{"arch": "edsr", "model": "image inpainting model", "dataset": "photos of plants, animals and fungi (iNaturalist)", "train_examples": 77898, "image_size": 32, "crop_scale_min": 1, "horizontal_flip": true, "translate": 0.06, "task": "inpainting", "loss": "l1", "norm": "none", "activation": "silu", "depths": [18], "kernel_size": 3, "stem": "deep", "widths": [96], "residual_scale": 0.1, "init": "kaiming_normal", "residual_init": "zero_last", "optimizer": "muon", "muon_scale": "match_rms_adamw", "lr": 0.002, "momentum": 0.95, "nesterov": true, "orthogonalizer": "polar_express", "adamw_lr_other_params": 0.0026, "adaptive_grad_clip": 0.02, "steps": 16100, "batch_size": 64, "epochs": 13.2, "lr_schedule": "linear", "final_lr_fraction": 0, "warmup_steps": 3220, "weight_decay": 0.3, "adamw_weight_decay_other_params": 0.05}
Rows from block 10, named by matrix and row number. Rows with one number belong to one channel. Each number is 128 + 32 x the weight over its row's rms, rounded and kept within 0 to 255. All counts start at 0. Numbers have three digits each. After the name is the row's rms in percent of the matrix's.
# convs0: first 3x3 conv (model.blocks.10.convs.0.weight, 96x96x3x3), inputs 9-17, a 3x3 kernel for each
# convs1: second 3x3 conv (model.blocks.10.convs.1.weight, 96x96x3x3, transposed), outputs 9-17, a 3x3 kernel for each
convs0.8 100:117140157131143122141181172155125117166159115104075103089108099096097126136070156125106152107123157099099115108157126114132099167124088136121110130099100120111085172156087167151087156144110215101107219133130188132155182097135154118130166150144
convs0.9 103:154111127167098076134087075071111153099148139102152099089202155081172128118148152194126092145121082157113113148110150139192134127116208136129119072154096125106128088112196097105148076124159128188132129186188136173111168140131162198151113110139
convs0.10 103:112104088122132126162140122129149165115116117114130125079114115072105086096121133194156164178134161113112122142178182140188187166156189142129111180159160187197178080125125152192163145177169068079113079100138139187174090106099085119132103104125
convs0.11 109:147114130112094104135147125124132164094131121087061108148164143194186166150182152089084071134119091144130122108123141146116153123131168099100120162149149128126104085134106127124108106081113131152111149196143123112151131129146144109098100097093
convs0.12 098:126113117142114125145130132138140121153109145189152178131110082106123081115163100076174161090143118094130133089143155068123162109161188150069154161034118145083150135129117136155144126144122077211104140218112142168146106219144091120120101128135
convs0.13 092:131179164094130149117145140121123139176143162146136158095106139139142134110157144163135134140158141067117100132132126103171115142116141109081084145128144092090123110052141055100126100086126140154087132147099171180110149134151209195141210172144
convs0.14 103:153146117131139117105098118200163104198135099160137145104110102090105122105148127108123084135171126122144114152154100139169111142167151135128149122125165166120147182145150094046113154095118134141149125147156116156150125126089133198192098089100
convs0.15 103:178143146179164142159157165081091111057119148074113090174181139177117108061142093104132176103152132146182147132132148109134095144117136118137146138157156178136179160145131091131072118132061168159135116168079147247118149159166100157128139131116
convs0.16 101:153144157081104126104104105128123109123117114094139115103110076128132128096122093116127142145150116102105075175202187078127164144151112105101109125117116127144126147114147089080110143169135113118148104119132106116106166136141141115123110093086
convs0.17 094:110112094110113110176185168063111144080103142157177155128098164075110138102159202125116088112084078131089086167141128157138152138133125094097126109108127085078100070070079083058058117102110159183178120115132147126119130118118115111121127095115
convs0.18 100:140143120108118133114125119169173207111100131117082148102144083149150104152147138083113108129174179128152151146158124138136151175141155171146158136116126127131134188161140150109117178142126159199158114147108150167133060122137130172179081132114
convs0.19 096:127138104103124119139149144068110083127135116200182156087108107113146151153122169146138084123100089113087083189163121203136124199129119107093106105101101125116111149129177150087147123108149119107108198125121138110113122134157125100149110093135
convs0.20 101:127094086132104079132092087141164124110121145141176127109106189126168193145167195072117128073100139086141165082161075086138159121122189146182133145150095146135092201215166216129122143130120158116143184148160176128154133108098118067102163113111
convs0.21 111:181147125102111113191206218128108089149161131082071062139124098130124127148116099120121128135144120121110128103122098154157130142150142128105120138134155129112115104120129127154123082094117167150135100138147135118125127149194127115128138130150
convs0.22 098:074085139061085161055112183056135128074149135081147150089112123052142134136105153133131157130142146118130178139133141155150137154143151122156141141148147145123144178139121205124095191096089140112133154099126193128144103119120099111101137162144
convs0.23 100:170160158155145156133144161089092133116096111117101113112106127083049068078092093142138105171164097127125097118126120129170123110142113134156118123155154105140137108134120141173158139162148075070076085047054119104131089093101153136169153160150
convs0.24 107:115160169107095114079086112135156158149112113107101102127118148126145130102116088122074058158092092178122126106107079102100105156143143189188175157145138138142146088086092115101137149135140093141170132131138136143145123116108121084116150131144
convs0.25 109:173122143105088091149146136154146154160193112164179164111120077116155105086148112141121117123148101124184149079126107083101089106123120128184136223136169150148153141165139179117139117125143096053089110189101121107123156134133125109131095113107
convs0.26 086:123105108134131112139158153144120097136160088144136110120099104121088107152092136095088045109105133114107213139119103117142121156124255093101088096111125116133115130182143107149134144122128144123097104118087077072105162133083155134137133086121
convs0.27 105:059092115101129131123149177120103094185176134126134106063158095139167118142179109182173156110111085120126117145135115137141090139152109095111082127138118112101112172117140183153130144148120131151127139199153124174138124203154061100077135106094
convs0.28 105:137108122122101131147146155196179126166179171174192172102127192136137178100064076121107093113095124142145124171147115177198139192165105156183106152183100139204125129157137137168157122139150169163170170174164144126142121095116135142148130115137
convs0.29 108:175170177089120114120156155081100148130085113096059101105125152112124164147143165124130099150144092106113103134097095151110129163169166103124156148187172128151122126097137116090118115101130127132107110156097130161136138186181144130117137091083
convs0.30 092:127103123126083094103130108111145096130131121133152101159133044126117039132101128154150161148130185154140130130119153144125205127148161106130133093122118107114112115105141096116161143145164129111155094094115109122140141121136136121134127141135
convs0.31 105:155128087175143103148117104141156126128078122134086132214200137213222141184166152077099097101141106137129097103066060142072114132106125166131099161116134176147149130147127165131146155171132132143104212173131182163092097117131101157171085119124
convs0.32 098:108110114121121121078082090108110126152164129095141129135094128155121156132075138125151143124138100105085078134116068118133065160153110088113134098122118130175139125160123103135125154188167187135148168160151176152157162146178096081126119114157
convs0.33 105:123084089180130145153125115118136100144151090097142115113110148118095197112127163163141143139127123152124125154108142123109131145136148150170118124139098159141129112103099102143126168161118141115151162098136115130143099115119133189147127149161
convs0.34 112:174166113160162143116158144080122139102169136105131098063055073112140121134141157177135081121122072158134097128107151169170171147202150164154144190228179181193157168092133134087112159140133114100066094119116078100111076130107119130072129144092
convs0.35 098:185201177123160127098118121133138129145165165156115131096081098117072081104107123154102107160124154118136156127109173125114120126155119113138076115141120061122089112132124142156148129139100170133141140104107172127095088055087161177152133123103
convs0.36 094:127134108152122114168122118128145098167115097114100120117145114133175127118164101091097131136114125147111103127108113140104141154146143155128140217166157118169158108179112157228185101123106129151123104155127074085083128125082126144101152125089
convs0.37 095:114086060115084047125085068144157161115106116142119163074109167093095142148127180159125095159124086153123101113121116110116137103142145154102070181118124171148094150174150148133166140161129164143129131132133115121125149132111103124126043117122
convs0.38 092:249209175193179157104115116164136160096164170139158117119118083091110085139127104138156157136153195141167181085078136138153188144162182143107136121132125160143137071091149120169164127153153131138107150139150210187172101057114126147098137181178
convs0.39 098:142087061147089088173131105113149152124134118073083112027094139097133185133108151121089000181113015234156094136148188118095166088067127123145164114137130130166152128160112117125100119101124098159168060137148010099137136144121072102090095137089
convs0.40 114:179160151116137140102117133084080091122157169052100134129108126112114125107122104187179175153156176151143159195213169142162151160192161113137157084114143091110140126132153104106151104117144153151175116101157121101146120125134074085121076100131
convs0.41 089:122111116118103097120112099160137131124120110133143107190141156190163168176158118141134126114129092115129087128134164134136124133109092124142160118115113101086121134117102127119093143121131087118153093075119123102116096118146080109147147145187
convs0.42 102:179134123142129142090099131150163144113117127124166147155109169094125168107122130106101121148098126113099111143132137117073111092080085105155142106126118138156114141178153144171166066094120180139146175151153142088128069091115115114162114120159
convs0.43 096:132135092183206174208158154064089166101126143164185153089110113115118100142118118108085091081095082089110096141127154151126159184202178186139149148118145090065123169118118200131119160116121167119152129143137135154095139147152099086098120136142
convs1.8 096:131114141143150136086130134128169153146073072148095073098174101157174148189173173114181186112134168090126141141130038166140101160159137145149118136166140129170126142086073219093120187102072122097079139104068142117063137135088137154073157167115
convs1.9 095:140154106170130075124146118158124177125123150111140167109120128138059227122071169149143108143117095124111088083107148168091142136146117138148144156148198124141137106121195138136176069123161128099131074099159138123152115144139120069090101141083
convs1.10 096:094070066122103116228186174128118133116117114054095116115154139222182175200168157098104106080112094080100055146173154150134137123110116081064057135142123160145144139134156074037117129138153100119158160198217186229205125167144122159176123152176
convs1.11 116:128090089127137130086108122147167138116107170128139130124112133097048059148088084185170192140141176125187161151121139126149136117140145181152134116099153177161173153179128183156146132153178149152154180122130155123073160154169203157126178159153
convs1.12 098:138140145121140144127099083137114099143158148122094150156102091175123096200149117130125086130156082087103118027085117054149168046097147127123092137189111142167147094122134078115138105121159078072080082022055065060083132143181122147203106114158
convs1.13 080:101144143153184170088086091091109096058092098117080069103046101137103129108119126146149173105092112110095119140132129143107136151085113150140122105143128151129118161166216105192224087188141170139100196129132168128131144070044101095111161161115
convs1.14 123:166164144129116122127097114113150114163160073144111049112125160125147182157146161148130136131099122144136149085114119117130119125142123121161109105137154132158132131151086173208131116110051115137142098135128104118127158196175087071110149124132
convs1.15 097:101123100126109093099113074152136163144156135192145112141131140188132036165112097124077124118099116111098134108169114111124099096138114073112116070086094081113120170143121188162151108110091136055122131079133079062119176158079109113120104130106
convs1.16 122:111115118071085083143146147100102107121151154118140098092098065116120092112126115097104111131103140114091119102112112066115136121117101083099086109120141092104133121137088103114104154135116108117115083091107116137162157151154095134155161128116
convs1.17 092:084050101116106130129119133106125136122153183161177191080129133105147158109167118128182168122129145092122106143144136124130111124119097165217171130139146126195107129157129211186192187186196165117111143134137112109146147169166165179167147166138
convs1.18 099:122108083129104089126111093160122145164128147146077135117121079136102086120145120082100062096098073127121101145163140139151154152127151179204169095131128113164139171157171173128171129082138167176159179178158140149156110087108123146222099120124
convs1.19 091:114097122144128151111116127049099133073118148110139166148118123146123151152118165069107145081126165112154167094092108114109134133134115115116117120102114142124124169127095219166121183122115157157170158176177137174166163113149144098162131055128
convs1.20 091:157139110163151129168159124128115153125148154130097114045102119071102159074165160092116187104154220091121219105130160150099190192077168132122121182134163130079111096113120127128028063032046140135099129130086146130127135131096143172123155142096
convs1.21 094:102132170200200202211194189164154147051095104050054066158137117178148118138132106145119103162133105133118091089148120097158121095158102155142167164157175146167143120128141101090138098110126089163189108163191122141169142144152053068092103139170
convs1.22 093:133115145118110141154139153015103125059121145086128145124091115160106151167119146103115161126131179143152163130066129134065122131086126170146092137111082140124085253163129245134115187112114130143135163158144122114122172180157160168123165174127
convs1.23 105:114088086069053069085062065129176154140180135147159129128160175208255200142190142172137102155093062133086092118102115111053114109074107099100136086136134104109113099113092103101056110122105152166158164181180147172177132117141095115128118122173
convs1.24 101:148174191144161147122142100255201175213155140141154147118052049166102115193154160056069073104124114146154134071097097113127111118132119208213200142151127105088109111114142103101125148133170141150107153146114167180141162172123166163136147124122
convs1.25 096:143081097118095088115121114177099156189068106144146166110112150136121109119117099103059102131060159134149134124164104135156124146146116125215125110179058117116103143199160141178100163166155133098129138087171143126130190179152144148113160151170
convs1.26 074:144113105099096100113132144088115072150140096126076071191194204160146157205144172100029071130070117139072069090099172104096108150171149134151159137102130175130121127122116118132115128097090141154135097193121127174126146159123108111040129194122
convs1.27 095:093075091109123134156167156107126142100117124118138132074051097092107134092122145143144133162139111146103086143166165126142161079103131189183132191166150173162178139112127158083113151131093089087131083058082092081104132143121135144151069044099
convs1.28 098:082097078105142103126142094071082091152109122152100111143168149036099101035108130115119138134165148136113138174090103126056087141062097131075144120059087113056129095109119111089110095083152076100092098054064110099086126149121103094103167176104
convs1.29 152:130107122143181169158128137150203137117185091119173169097107140072125158144126126124132137154116118147135149116113104114111081138140125087129112079086107102131150119127123119143105114160135132112120128129130129123128153175160168121119105067143
convs1.30 082:152138126145143145123123133085121117099149131128166124171131118198109090162111098072091099064123126098148136094127171098131168123116126114137149149135184115141145088164148084189189126228166099127149121130136130158169101092108113137138132104121
convs1.31 120:115128150137112126138134140114155158156172150127065096110062074091043053072033062148102128147117161117146185122116112181198155192212142133141128168221177176165126134089106128180137121147149119107132113079093125114136133141133111116164106096109
convs1.32 112:162159162154109116141133143157079103203167145151138090129135173128129148146150150151144127150105098118097092164104089183091091188105134091145177087103155129175204116116090172157185124091126130099110149150109191155152105135150133147190101122118
convs1.33 107:106099112155138132136162117130143162174146185128133175083106110096118143135147158143130134135136132131141121111100108109131093099130121136146117137099099147079105134077087162146148165141135105098146127137135106127142069094100100090097156156121
convs1.34 103:098098139141164130166162126205127141145121146099134148133099103177113106195158123130114097154120135113129069145096096129126096104149128139131095173131128161200134140150128143181132144205116142180157168183188185184133142100113203135112144128143
convs1.35 090:139170159124130127110101106146171086104127104169168128147143147183148158098112162109101094149128106191138100079145142110159099102128114138112188128111135164127123148135127105118136129134126117142127078096083022023067122152164069065128160172131
convs1.36 096:149138069133138075117111075202219178166136101152101147155090131123092124159129147118120098130112127109118113111125086121184113118135135128126153143149068123128113146111130069011085126049148128141159108090126129116133124076079166131131160104106
convs1.37 096:164135136155151143155151159093112131152115077104104135070141151089160185091139206150122085170145117165149124074087176090117207101120192147135079116161081184165102117127175093143144100099146144149168104109107081094112124129138116130148127127110
convs1.38 093:109157255149136211121085125215185104113133114128124114127071072162100105187174138097117136108125109132130070083082113104123104121164147169191190144138154154143151084111145081093099108159160097125140089139149103137120093084127135102153141166165
convs1.39 088:129098134153129158145138155113109090112099088111106069140130146087138199076155172199120027229140034245177096111123104105142102075144123125065095134096130109107118157174147155197183180199144086111175074088147072100163099120121143130135125100140
convs1.40 116:097121145081102098106110114131146098136158108138177092124155105133182115133149132101107098114113121099092096112106142094086131104100098164178155172170184142139117146166132144157155152166114155144153111144136113132156129138175134134179161134156
convs1.41 097:126126111133130112099105109159170129151180125179175120124108116116129158147150185199178101171111020136084021103129054110144078116138092127141174118098140140140185162130114171152129182187127063114110043069070078135124090150172098182185096143167
convs1.42 108:135148144119114093099094077133151161157168137176154153112127146114118162102110121124111146116110134122098145160181201153180196129172162159127124114153165121105123152183235077068127110061149134158132122126108119104101067133116101142167117167180
convs1.43 082:165112111146135116179135142116053096119115147076113173111144082166155147155154147078124109123123116143132123101102074102134115141145102097183177179132126125147135157152076142085064112122083130082117094109128111124140132149131108100109105143147