A small image inpainting model, trained from scratch: arch edsr.
Rows from block 6, named by matrix and row number. Rows with one number belong to one channel. Each number is 128 + 32 x the weight over the matrix's rms, rounded and kept within 0 to 255. All counts start at 0. Numbers have three digits each.
# convs0: first 3x3 conv (model.blocks.6.convs.0.weight, 96x96x3x3), inputs 20-39, a 3x3 kernel for each
# convs1: second 3x3 conv (model.blocks.6.convs.1.weight, 96x96x3x3, transposed), outputs 20-39, a 3x3 kernel for each
convs0.56:154115114169132105125141101086122133199118122154134202081165250150184105080069255135126138134127163122137116131132130103103148117137159136139141169127114119116146133104130109105133175139138176068135124095137125066094146175143140158134165164144191149138099101104154139104126083113140132137119090084139124096163107089154105098121118167153205159158144141159113082154138116162138099105124159095115132148163152135152109159176113056090103144080097131108123119078073080097150112091074114093112117078089096159161105093083081102083074101105099103092
convs1.56:142166168179126120135128150149105172140136137132161214123164187117055093138219210095166120121125078133108134115136101136126148143082186145140149127134147172115199166132122147139109114116143139210137072105015112188150137140127096134106121098065143153170140118112108098118128127146124105129127126136172080169152128128099118169096143119097138157150169094190060094182074147179075078052102136063115119053079104113073118157157171165104079160113105155137202160116090058109146101145111112136107215192168110109110202115128135109061132116120104100104
convs0.57:080156138161134092065099190133082127152119146134132150134140118113073137021127171189108061057128182239150068088123146100107142126144141092099115119114135158144147167126100089159202156126094209187175121124162072088060118125143140144162136119107007132255189078016081161183156106071068124181124143096098078117153155118107074111042056077201188131040058120162149115128125164167153139147110078201165126146126137144126101133124113122115107123120161086073095021109126113091070123112102167120123064124143089092150139164150156150152165108089121135133
convs1.57:120090063073149149092111088200125139156101093071080078121125132089148181126107101117165139106072107194214227135160152126112094104121134095113114142146135147158135146156149130070044090095123128146154096085092091139117130148128117119126114099116148106079110185221147083076105116122106099100141207193118110140185210141154147179127109116139148131104088129142145166120097135148166160109108105155137141116122155100100129102126138146143130122159201126103177071076121134167141138142136116142143135135106096101141098136120111127080135143119133115069
convs0.58:159089185189143137123171122147124080155141109128076115137125069116144050111098140154123152115154120129195131115143087108122133092121136138119121157130133155128141140119141131120162124165143109131102119099039124103108157105129152130112133127140131136140127110124113126156122111082128122083173117097152074206150096222092129151114136110091159076121119127151114122117117158131118124174138155152139137145175132130144135119117136102111161108112132090133119109117114095086089114101094105092115115059160097165190067096170106144081128118119131104126
convs1.58:150143107109090161158116122129097099131099115153105098127143109164151107125083094109186096134126199124122196122131127101118134117131099105155107102114101109125075144106144123136127134100097139189035185169005120104057106114113120122110159098124143097126172113147099080134117136077128147077122118088102069195161136233120174149143175153164150151178114175132143123143136111137203097103105102145140154114152133119138174157147103107118143116079133095065119126132122134157131163169126158170153116193130054100229072154182125110133121166146170186138
convs0.59:125159129127157121129151144097150106116121079118105105104140141112129112132139107152147128122152161160157140119107110120104128137131093104130111136139103145145120117122163111116163138117140126121113158154102165152183072114122081119132112116135135123134084104140118124113141129143129132131126105133117141119105130120123116124111102130107118138142111134146147166127104133130115157096107180092113184111104151153138049162171148141211145143118119158134112148124135136147154110126113096129129110083117112165080168129111122123103153152109156136120
convs1.59:114110125118137128157141147139104100131139160134151137104138132159141096080160154090093103103107108112152139159164143136131148149154117129169123142155112137166099142128139125096097133090102137172165103097104109113105127156178087133144101131157134089091151143145143098110113133129117145108107126119089113066133147129108121091097082117124102106122105122090151123073125139069139098112085122144137151127112148135123124147101077121075061166144172143120156133126126122108109139119115145144138093103074119149161129152113107147060106133070107146099
convs0.60:160116115136090088158122109145196126096127078083091026127096084088089094136133101159116145150096103143124117142136120138146113122123093058085134087094114117110131081145115084110089062117111087071096142072086170062080095109205085096161113123205147155113152172152141152123159149128189196130150151115203206189211208228176178185153175130183210152164203139129135150138123117131114119178172148137126120125141120098107122095123156128187147080131092106145120069149133129171165124153165140131166110093111081041007120081077108114135100121117117127132
convs1.60:073068045150188087080118072143179105166178126108139123063049083115127149143140180055049096130121162150139171146158092202167107126161101156199133136178122134175114120121134126124105109090102183233039127209096159255180163066100171090122169070091122111116160121128114054074105103108062052069095073098163172214058107182137161224093131131167098122110129087138117184149106164180123133064096110098059113077084102151067136173083138108000036127096156183148209195165204177180087165132116206170140207128082208186149120112090128166161087159124119187169
convs0.61:122110144111141118074105115104099091106090114118112084148150097095129168198182161144140123096138130143151154124127080140142097097122132132125114129129117135134126094141126103131132087146146242184132204042123136018108136072122126103116122092133145156153095103120109147146148111119146102140161124155096142126109136164109132112099142133060140117078147136113151149109161139133167150113097111133115135137144127182094118129101136118089158142140105156112086152128085255139078255164086255173135114199151069107113104176111122146133169148103141145167
convs1.61:138135123103104149170145105132139135120130131112155141081100091116127102118136104098137089133185115132114132137103112168117131140129104123125173105101132139135122125144100152160121117149103134118186118115150096156109037119138039123109029104128178135107127133117122105112123082139110099130099126100105108157147143157086107126095147106105135102163143092112133139110116140115148133130121118146127152102093118096103145135116118130109115125160072129129144115105125122075145162074134130033156175147134068100163148131139159118109152117125149139098
convs0.62:086129123122110119131120173055035106059086119133089117164109138139187179205122130139124116133114140134124143115141147131092105128138150135080088146105090148124112134165153100090100147145136205216064121097163087161101128073086168137087165156107115184163127116127108174118136119132126128136143162144099074129143176111144120079131156146104120156140131165147182179098094138107111128091119143134141122151133115113068079141131064160133142166104079120119106118156099150087069138124121130100101210197054112082121195132072119140126145138123134140129
convs1.62:113180132087123148099144133092106122130146111135179157097100103133052139148100105120155188139146140114093087123163118150156147153177151118119133092103116113104091126129158112116103139137123149196139092090124144070129081096107163126112128133126201132111147121164166131166148093118133108136157095140136087065120140092193160109148148143144133106141158119113130233121128165133130144129150129119101090120150125136095143148129086160153129112158127142140084113113107110077123151109089147119131242224165000011085168145091113103057101071091156099105
convs0.63:110154108116142105076086075114052114110056140107105127136158134130112147153136179139151152105132142111176153077110115090134115089074090112123143101105089137192170093125115125146151125127127128095094124102099133130110070156123077185112090140098143132126105109106111108099105125112106111112183214185095109095151157132098100097098116113113125125136146168099137139084121124147182166139148152131134141096106116164181147146148110109123083116105135140135124097088110153151170162137149105130169132094067096165139164086134116118144150134129132128141
convs1.63:174158152125128143171145172166140155192196195161148124118123072158091124098114104100110121161079067090092089150162152184160146114113142123154138090142157142159183105032138135098174144109144135127101113148131098094121124135183123165158097162130144167145158100135116099122086113048082061038226229159082096105182149131011073068128110095131167142093090180144129117073113074171126081160172197140146115036029087137154119102079081053073032179120172158131183126099128133109124140151103155131097132110106200184232156116109147135159141125111110073081
convs0.64:126123122116119102106112076126127118144164143154143148112114126150123140155116153120117132114116144120113143105122148097132136114130121095126161113175199119164170132127128122136110102099059077103130081119112107098095161158174169150137149144123148125119134103097140102115154136129148130118192183171182158134195143125210178137122105105140110099147123101144135156179175183154139144127146139138156140135140109122139127105140122099093107157126142145110111147136102199125126166132134170131176165136095121097076036032030157154139150172162130143144
convs1.64:129124128119100098145139147083106108130110131126101120152131144121125143190210191129131123115115107107136147072090102076097145060088124112118130101080128105111175090134114078094092123158132164182161142198203106184172122115120145120097129130108134146123062090057140121091134130119167118127144118125117122103184170176128114134120120129138125110079095077170172123144152129201155148133115115107101116121114144119104129034027059110084105168160147204195177164153175177163161227197158230208146124168171117092092028053031098127194118146198070081140
convs0.65:126137128106121111113145138122157099138054119147155147098098115098217231182120153140126121135121116117140095129112136133110123158172130092127129112163119100101091158128142115126174126106123141083100101080107171146150168136132106125106120116094123164156143145110084145156121124132098115108113113107141106133090129117114134122152152163115143153141128114086103141138131146082127088154149134131150136122144143128147153144154157093135101078092124082109106102126125138140101147099159154136136167173202104211170148152141067114084097099092083098109
convs1.65:130129130126150107097132149134091097160090150144147129121154138080091183138121091141147084122145101135112136133124129105116127163151158153133138119146166107112167096140128088096114121131131093103098154209110151138097132143136120133115125138132117155160107114129125148121122129125118142121086117125125143096117135141128149119157131134132139101117076127129132144127131173116104146138129157095132137152155135104143122130129122114115105105137167119181166128152104145123103137121136111115112120055131038121113094003105155178144151120166132133092
convs0.66:103127127115100083121130126093050067104068072116126110119093127122120137125102114108136105116134143118123125151146131150140141145147137139150111125133107124160126099092074111116106110108150112123021097099081110166131113110118114144141142162118152175168138135114122130190108126108113127117111109089151130125156146126132115100144129103117091096109123144123109114105098103120155169117108103123125119129114138218178211107190161159158076151126093125117079124130078163184164085108153150123113142195178189114078103220198124136149124157146083099122
convs1.66:106113062111096100142165120063050049083056100138110144199163139167125108169107088057071093117154104171176158127196128103105107078101101136149118130131112125130120115131127136131085115109125162189223174099079135135128094125147139103121102108129216145144112129167129157166100137127138130101133142164165137120149146164208152146094090150141096126152146151145180165146137133136125148126093108119099141133102121214163176167161174095089127085134164124160174165168139072082097131154147108154132255255198106117126000039036139140018151139119129108110
convs0.67:152146140124120131158163135095093085080088132202206209156115093200075000097178202125157186163172162113113113101090107117137155169147135116103101124107107146110129091115146156166138109128145115131162123112071092125122107113121104134141107114089135125113117120130140114085137131139139137109093106125137130104139153145116131117132173206103104100105141134108119160135114129058091127125158149118122141126140120217161108127126155188124102120145150122132158112136165150107055124103090150149131093134218128078074069102145126137125157174194141133118
convs1.67:143130129135092083111095092146121141166135110158214211164163171115105158230210127126122096071075101116117099152120097111080081136150229108126139132129129146096127150143139100093119160134099109114158128119144122099148113155171097139146068139172112121150111119131144131129206172182130122161168082094105116161149158178133133150135098113154129174141105064125145190100127176079086115172187178135143146112154142116116143164114110119051053099130150140156192062086140088092127143118158103097152086059045143147157176143088100065067150113187151135149
convs0.68:102084132123112155123150125145081168086128117144139148076114181152100141101131103091130146112123090119155143117120122141137112143122128123121132071151116135110149088178152181088102141124130107106153145112140159103130091090113126129144114156130221134055104096191113166153142155154154114074120145130132140143137139118136145136181160151097091126118150119130180166126144088153135134106149151141143135183143142124152105113155164171126104082169173110134146124084170200139111111105119114099126131155028150105114119150136146165138128164104173118115
convs1.68:113122160153108097103095120133128137140127102151064114115114106115132095135134153107133120146141129159125115092083075088180160117146128135105129106122102138120118149137127098105150142148128165169115120123120196144106114129100156126100147133112165155126114074100090120146146148125083127120109150123149160124133141113132141126114124113165122095150137150158135108126142136138120092110124156124109124111128115123127121126131115151127137078092130105162146091115135101129133142118109130137126104109141122083118100115103108118144114157107128140134
convs0.69:096093159097129105104097097134107140131090086139069097137157142127118136120135139135137121122136166130089156165178140150114091151108118127125093112136112091141104132176155098151119100161078094125173081102170057067144152134129142156116196130124146127127160070092073112116078087176079113175113098163139068203053146153071172071116143113137136099155068135138100123140133112142143106154118124145172141146179112129126143119111144100133138139138158119136098094164071136158100142147141161144163155126098097173140172174142088180124148122113143131136
convs1.69:123134136062171124058130106177156127152176149097160146071101139086115152142111163153087162140137162157150114136109083147109111158136120170144158169131163162144159114177156095133138100158106143176187122118237131135199153107110115138104167151126134165134149124150114156130117123175067110166077101167086176103069186169141135174159112104079151133098146117109098168145132112142114155137101098132105087195138129096136141149138152111108124112145113079159120106142114078081115090158141117162175123099120081134110090158126102127130111132137066118102
convs0.70:158121119162173153212176127111154109123101136100172170147180118129100113104131145135115131146124122154127116120115148137148133143119129136109109143133149162145122141118120127130120151157171181099165180169051074053107125099120129141104140129113144139133124147132141145129120109126133125134171162193142146111120148109111134070141151151151134142156131149108156158086146132139160171119140129097113135166160131120123109133090091059103158084111107147085101137107107052094115113093104121135128134132159078092094133134100063091094123108099115133108
convs1.70:086132150111093125105127096196128131091119134126129096189159147133167188095058123127127128117126159139141135104119141139142137117148139139117108117107109128147133089133137120120105113122115141148226160136107102118113111104146084117124127129146086155149151141152116122127154119127135129127137141136115106114102142116128111128098126133136166131150119121117129162123149145135130146087103105101112120147134130206176158095129165098115130135111135131136128154149129149103106139119182180119156064060142163125118076077137082099094129131120126142127
convs0.71:153122150146112127123108139068120119052129147084159138152149087146117203096089110126110144132153115129129088124121159113132096088114088168133125150146104154139095095118178115108154106105123122103152129156096174136129172179123165148117157171118110116095119103106129119134111094125121119124111113126148113123134087117134109136085102133082121128074117113125142130120169122100160103080117127109143148094125144138138161113087169110098122156163126124140113155122138180120137175125155164104147145090157139109096146091122073116162081129184111154142
convs1.71:111104113127127105143130152090148126082117130091095097076077134098088161128118126144160089087142055133104142141120119130126131125077117146142106132160120143133129107114142090109182123118150104115117107163105106140054106120115149089140183123156148124139154112117180164167110135130115139138089098142170120126128099108112084134114142161118099170086067095170151062148103086129084099028046093026103086063114136136123130088120146089155149163132154170149113179178098182135120158091086176112087172127152173134119162096154089133135093074204081066175
convs0.72:151123134139133153099134098116170089134145100150125128109106129085110062130129092146169115120116110165183190139116099139119127182129144111133126149132114160140157132124128118114108143154148188202165142140213131123183092067152112101176136156129096094110135125116129133141111123122120112130149161173144118096159137125133132118132093136139133153156127134144144139125160123116151132095135146090107125106127156086081149119076105132144080112152150108137139126110138103147098136186115080115106124091118190128145154128130083093140124140118126131127
convs1.72:130117099163105145153110153058129090103168134112131105102123126128143115113166102133091141151124111142162129078090109138101162149118167144147138143119146148125149084103095115146115138155145080151148101206180074090122120120139154126160158137147120102085148179135120122127095109130112118130152154160100138136113127096118139109093122140144089124117108136086141105110130145139115141098117135113126143110133147110124147116114155128107143176161152113141124131184137147145172124161149092175124128153113111098099176117110124124144102106103107127127
convs0.73:129127139139124107103130152143137104151101089196183117106066118207167165183129205129118142124124153094121110115146111137114083136148146078096166106123145100131155137123080120142128148105122159128130121097106100115153150136137139147129128124121091107136134098087099148140136140126112144146142138143134143141126158137096097103138122092131149122135128122139119095144111110135124112083095097109101121081087117127128108117110069120122085109115126111126144118134147193145125182114121140132125138141185127127167129123165123113171138119141122110132
convs1.73:134132134133134132129141112067104088107120122121147183114143103092091123142181164126121134131127128117117120125115104121131111132146165123128154102144153119132173131129132119135119133138115122158116137169120123120143112132123101121121084105104170140132151120113167132122123105122141124111157129120154111145123123128124135131106111098112136132132139122123117133108135118118147117140139141124126122128146138144121104145126109136136099122146149149136152142124117128142115127121103112096100144142141114131140130101121151150093136133095120098116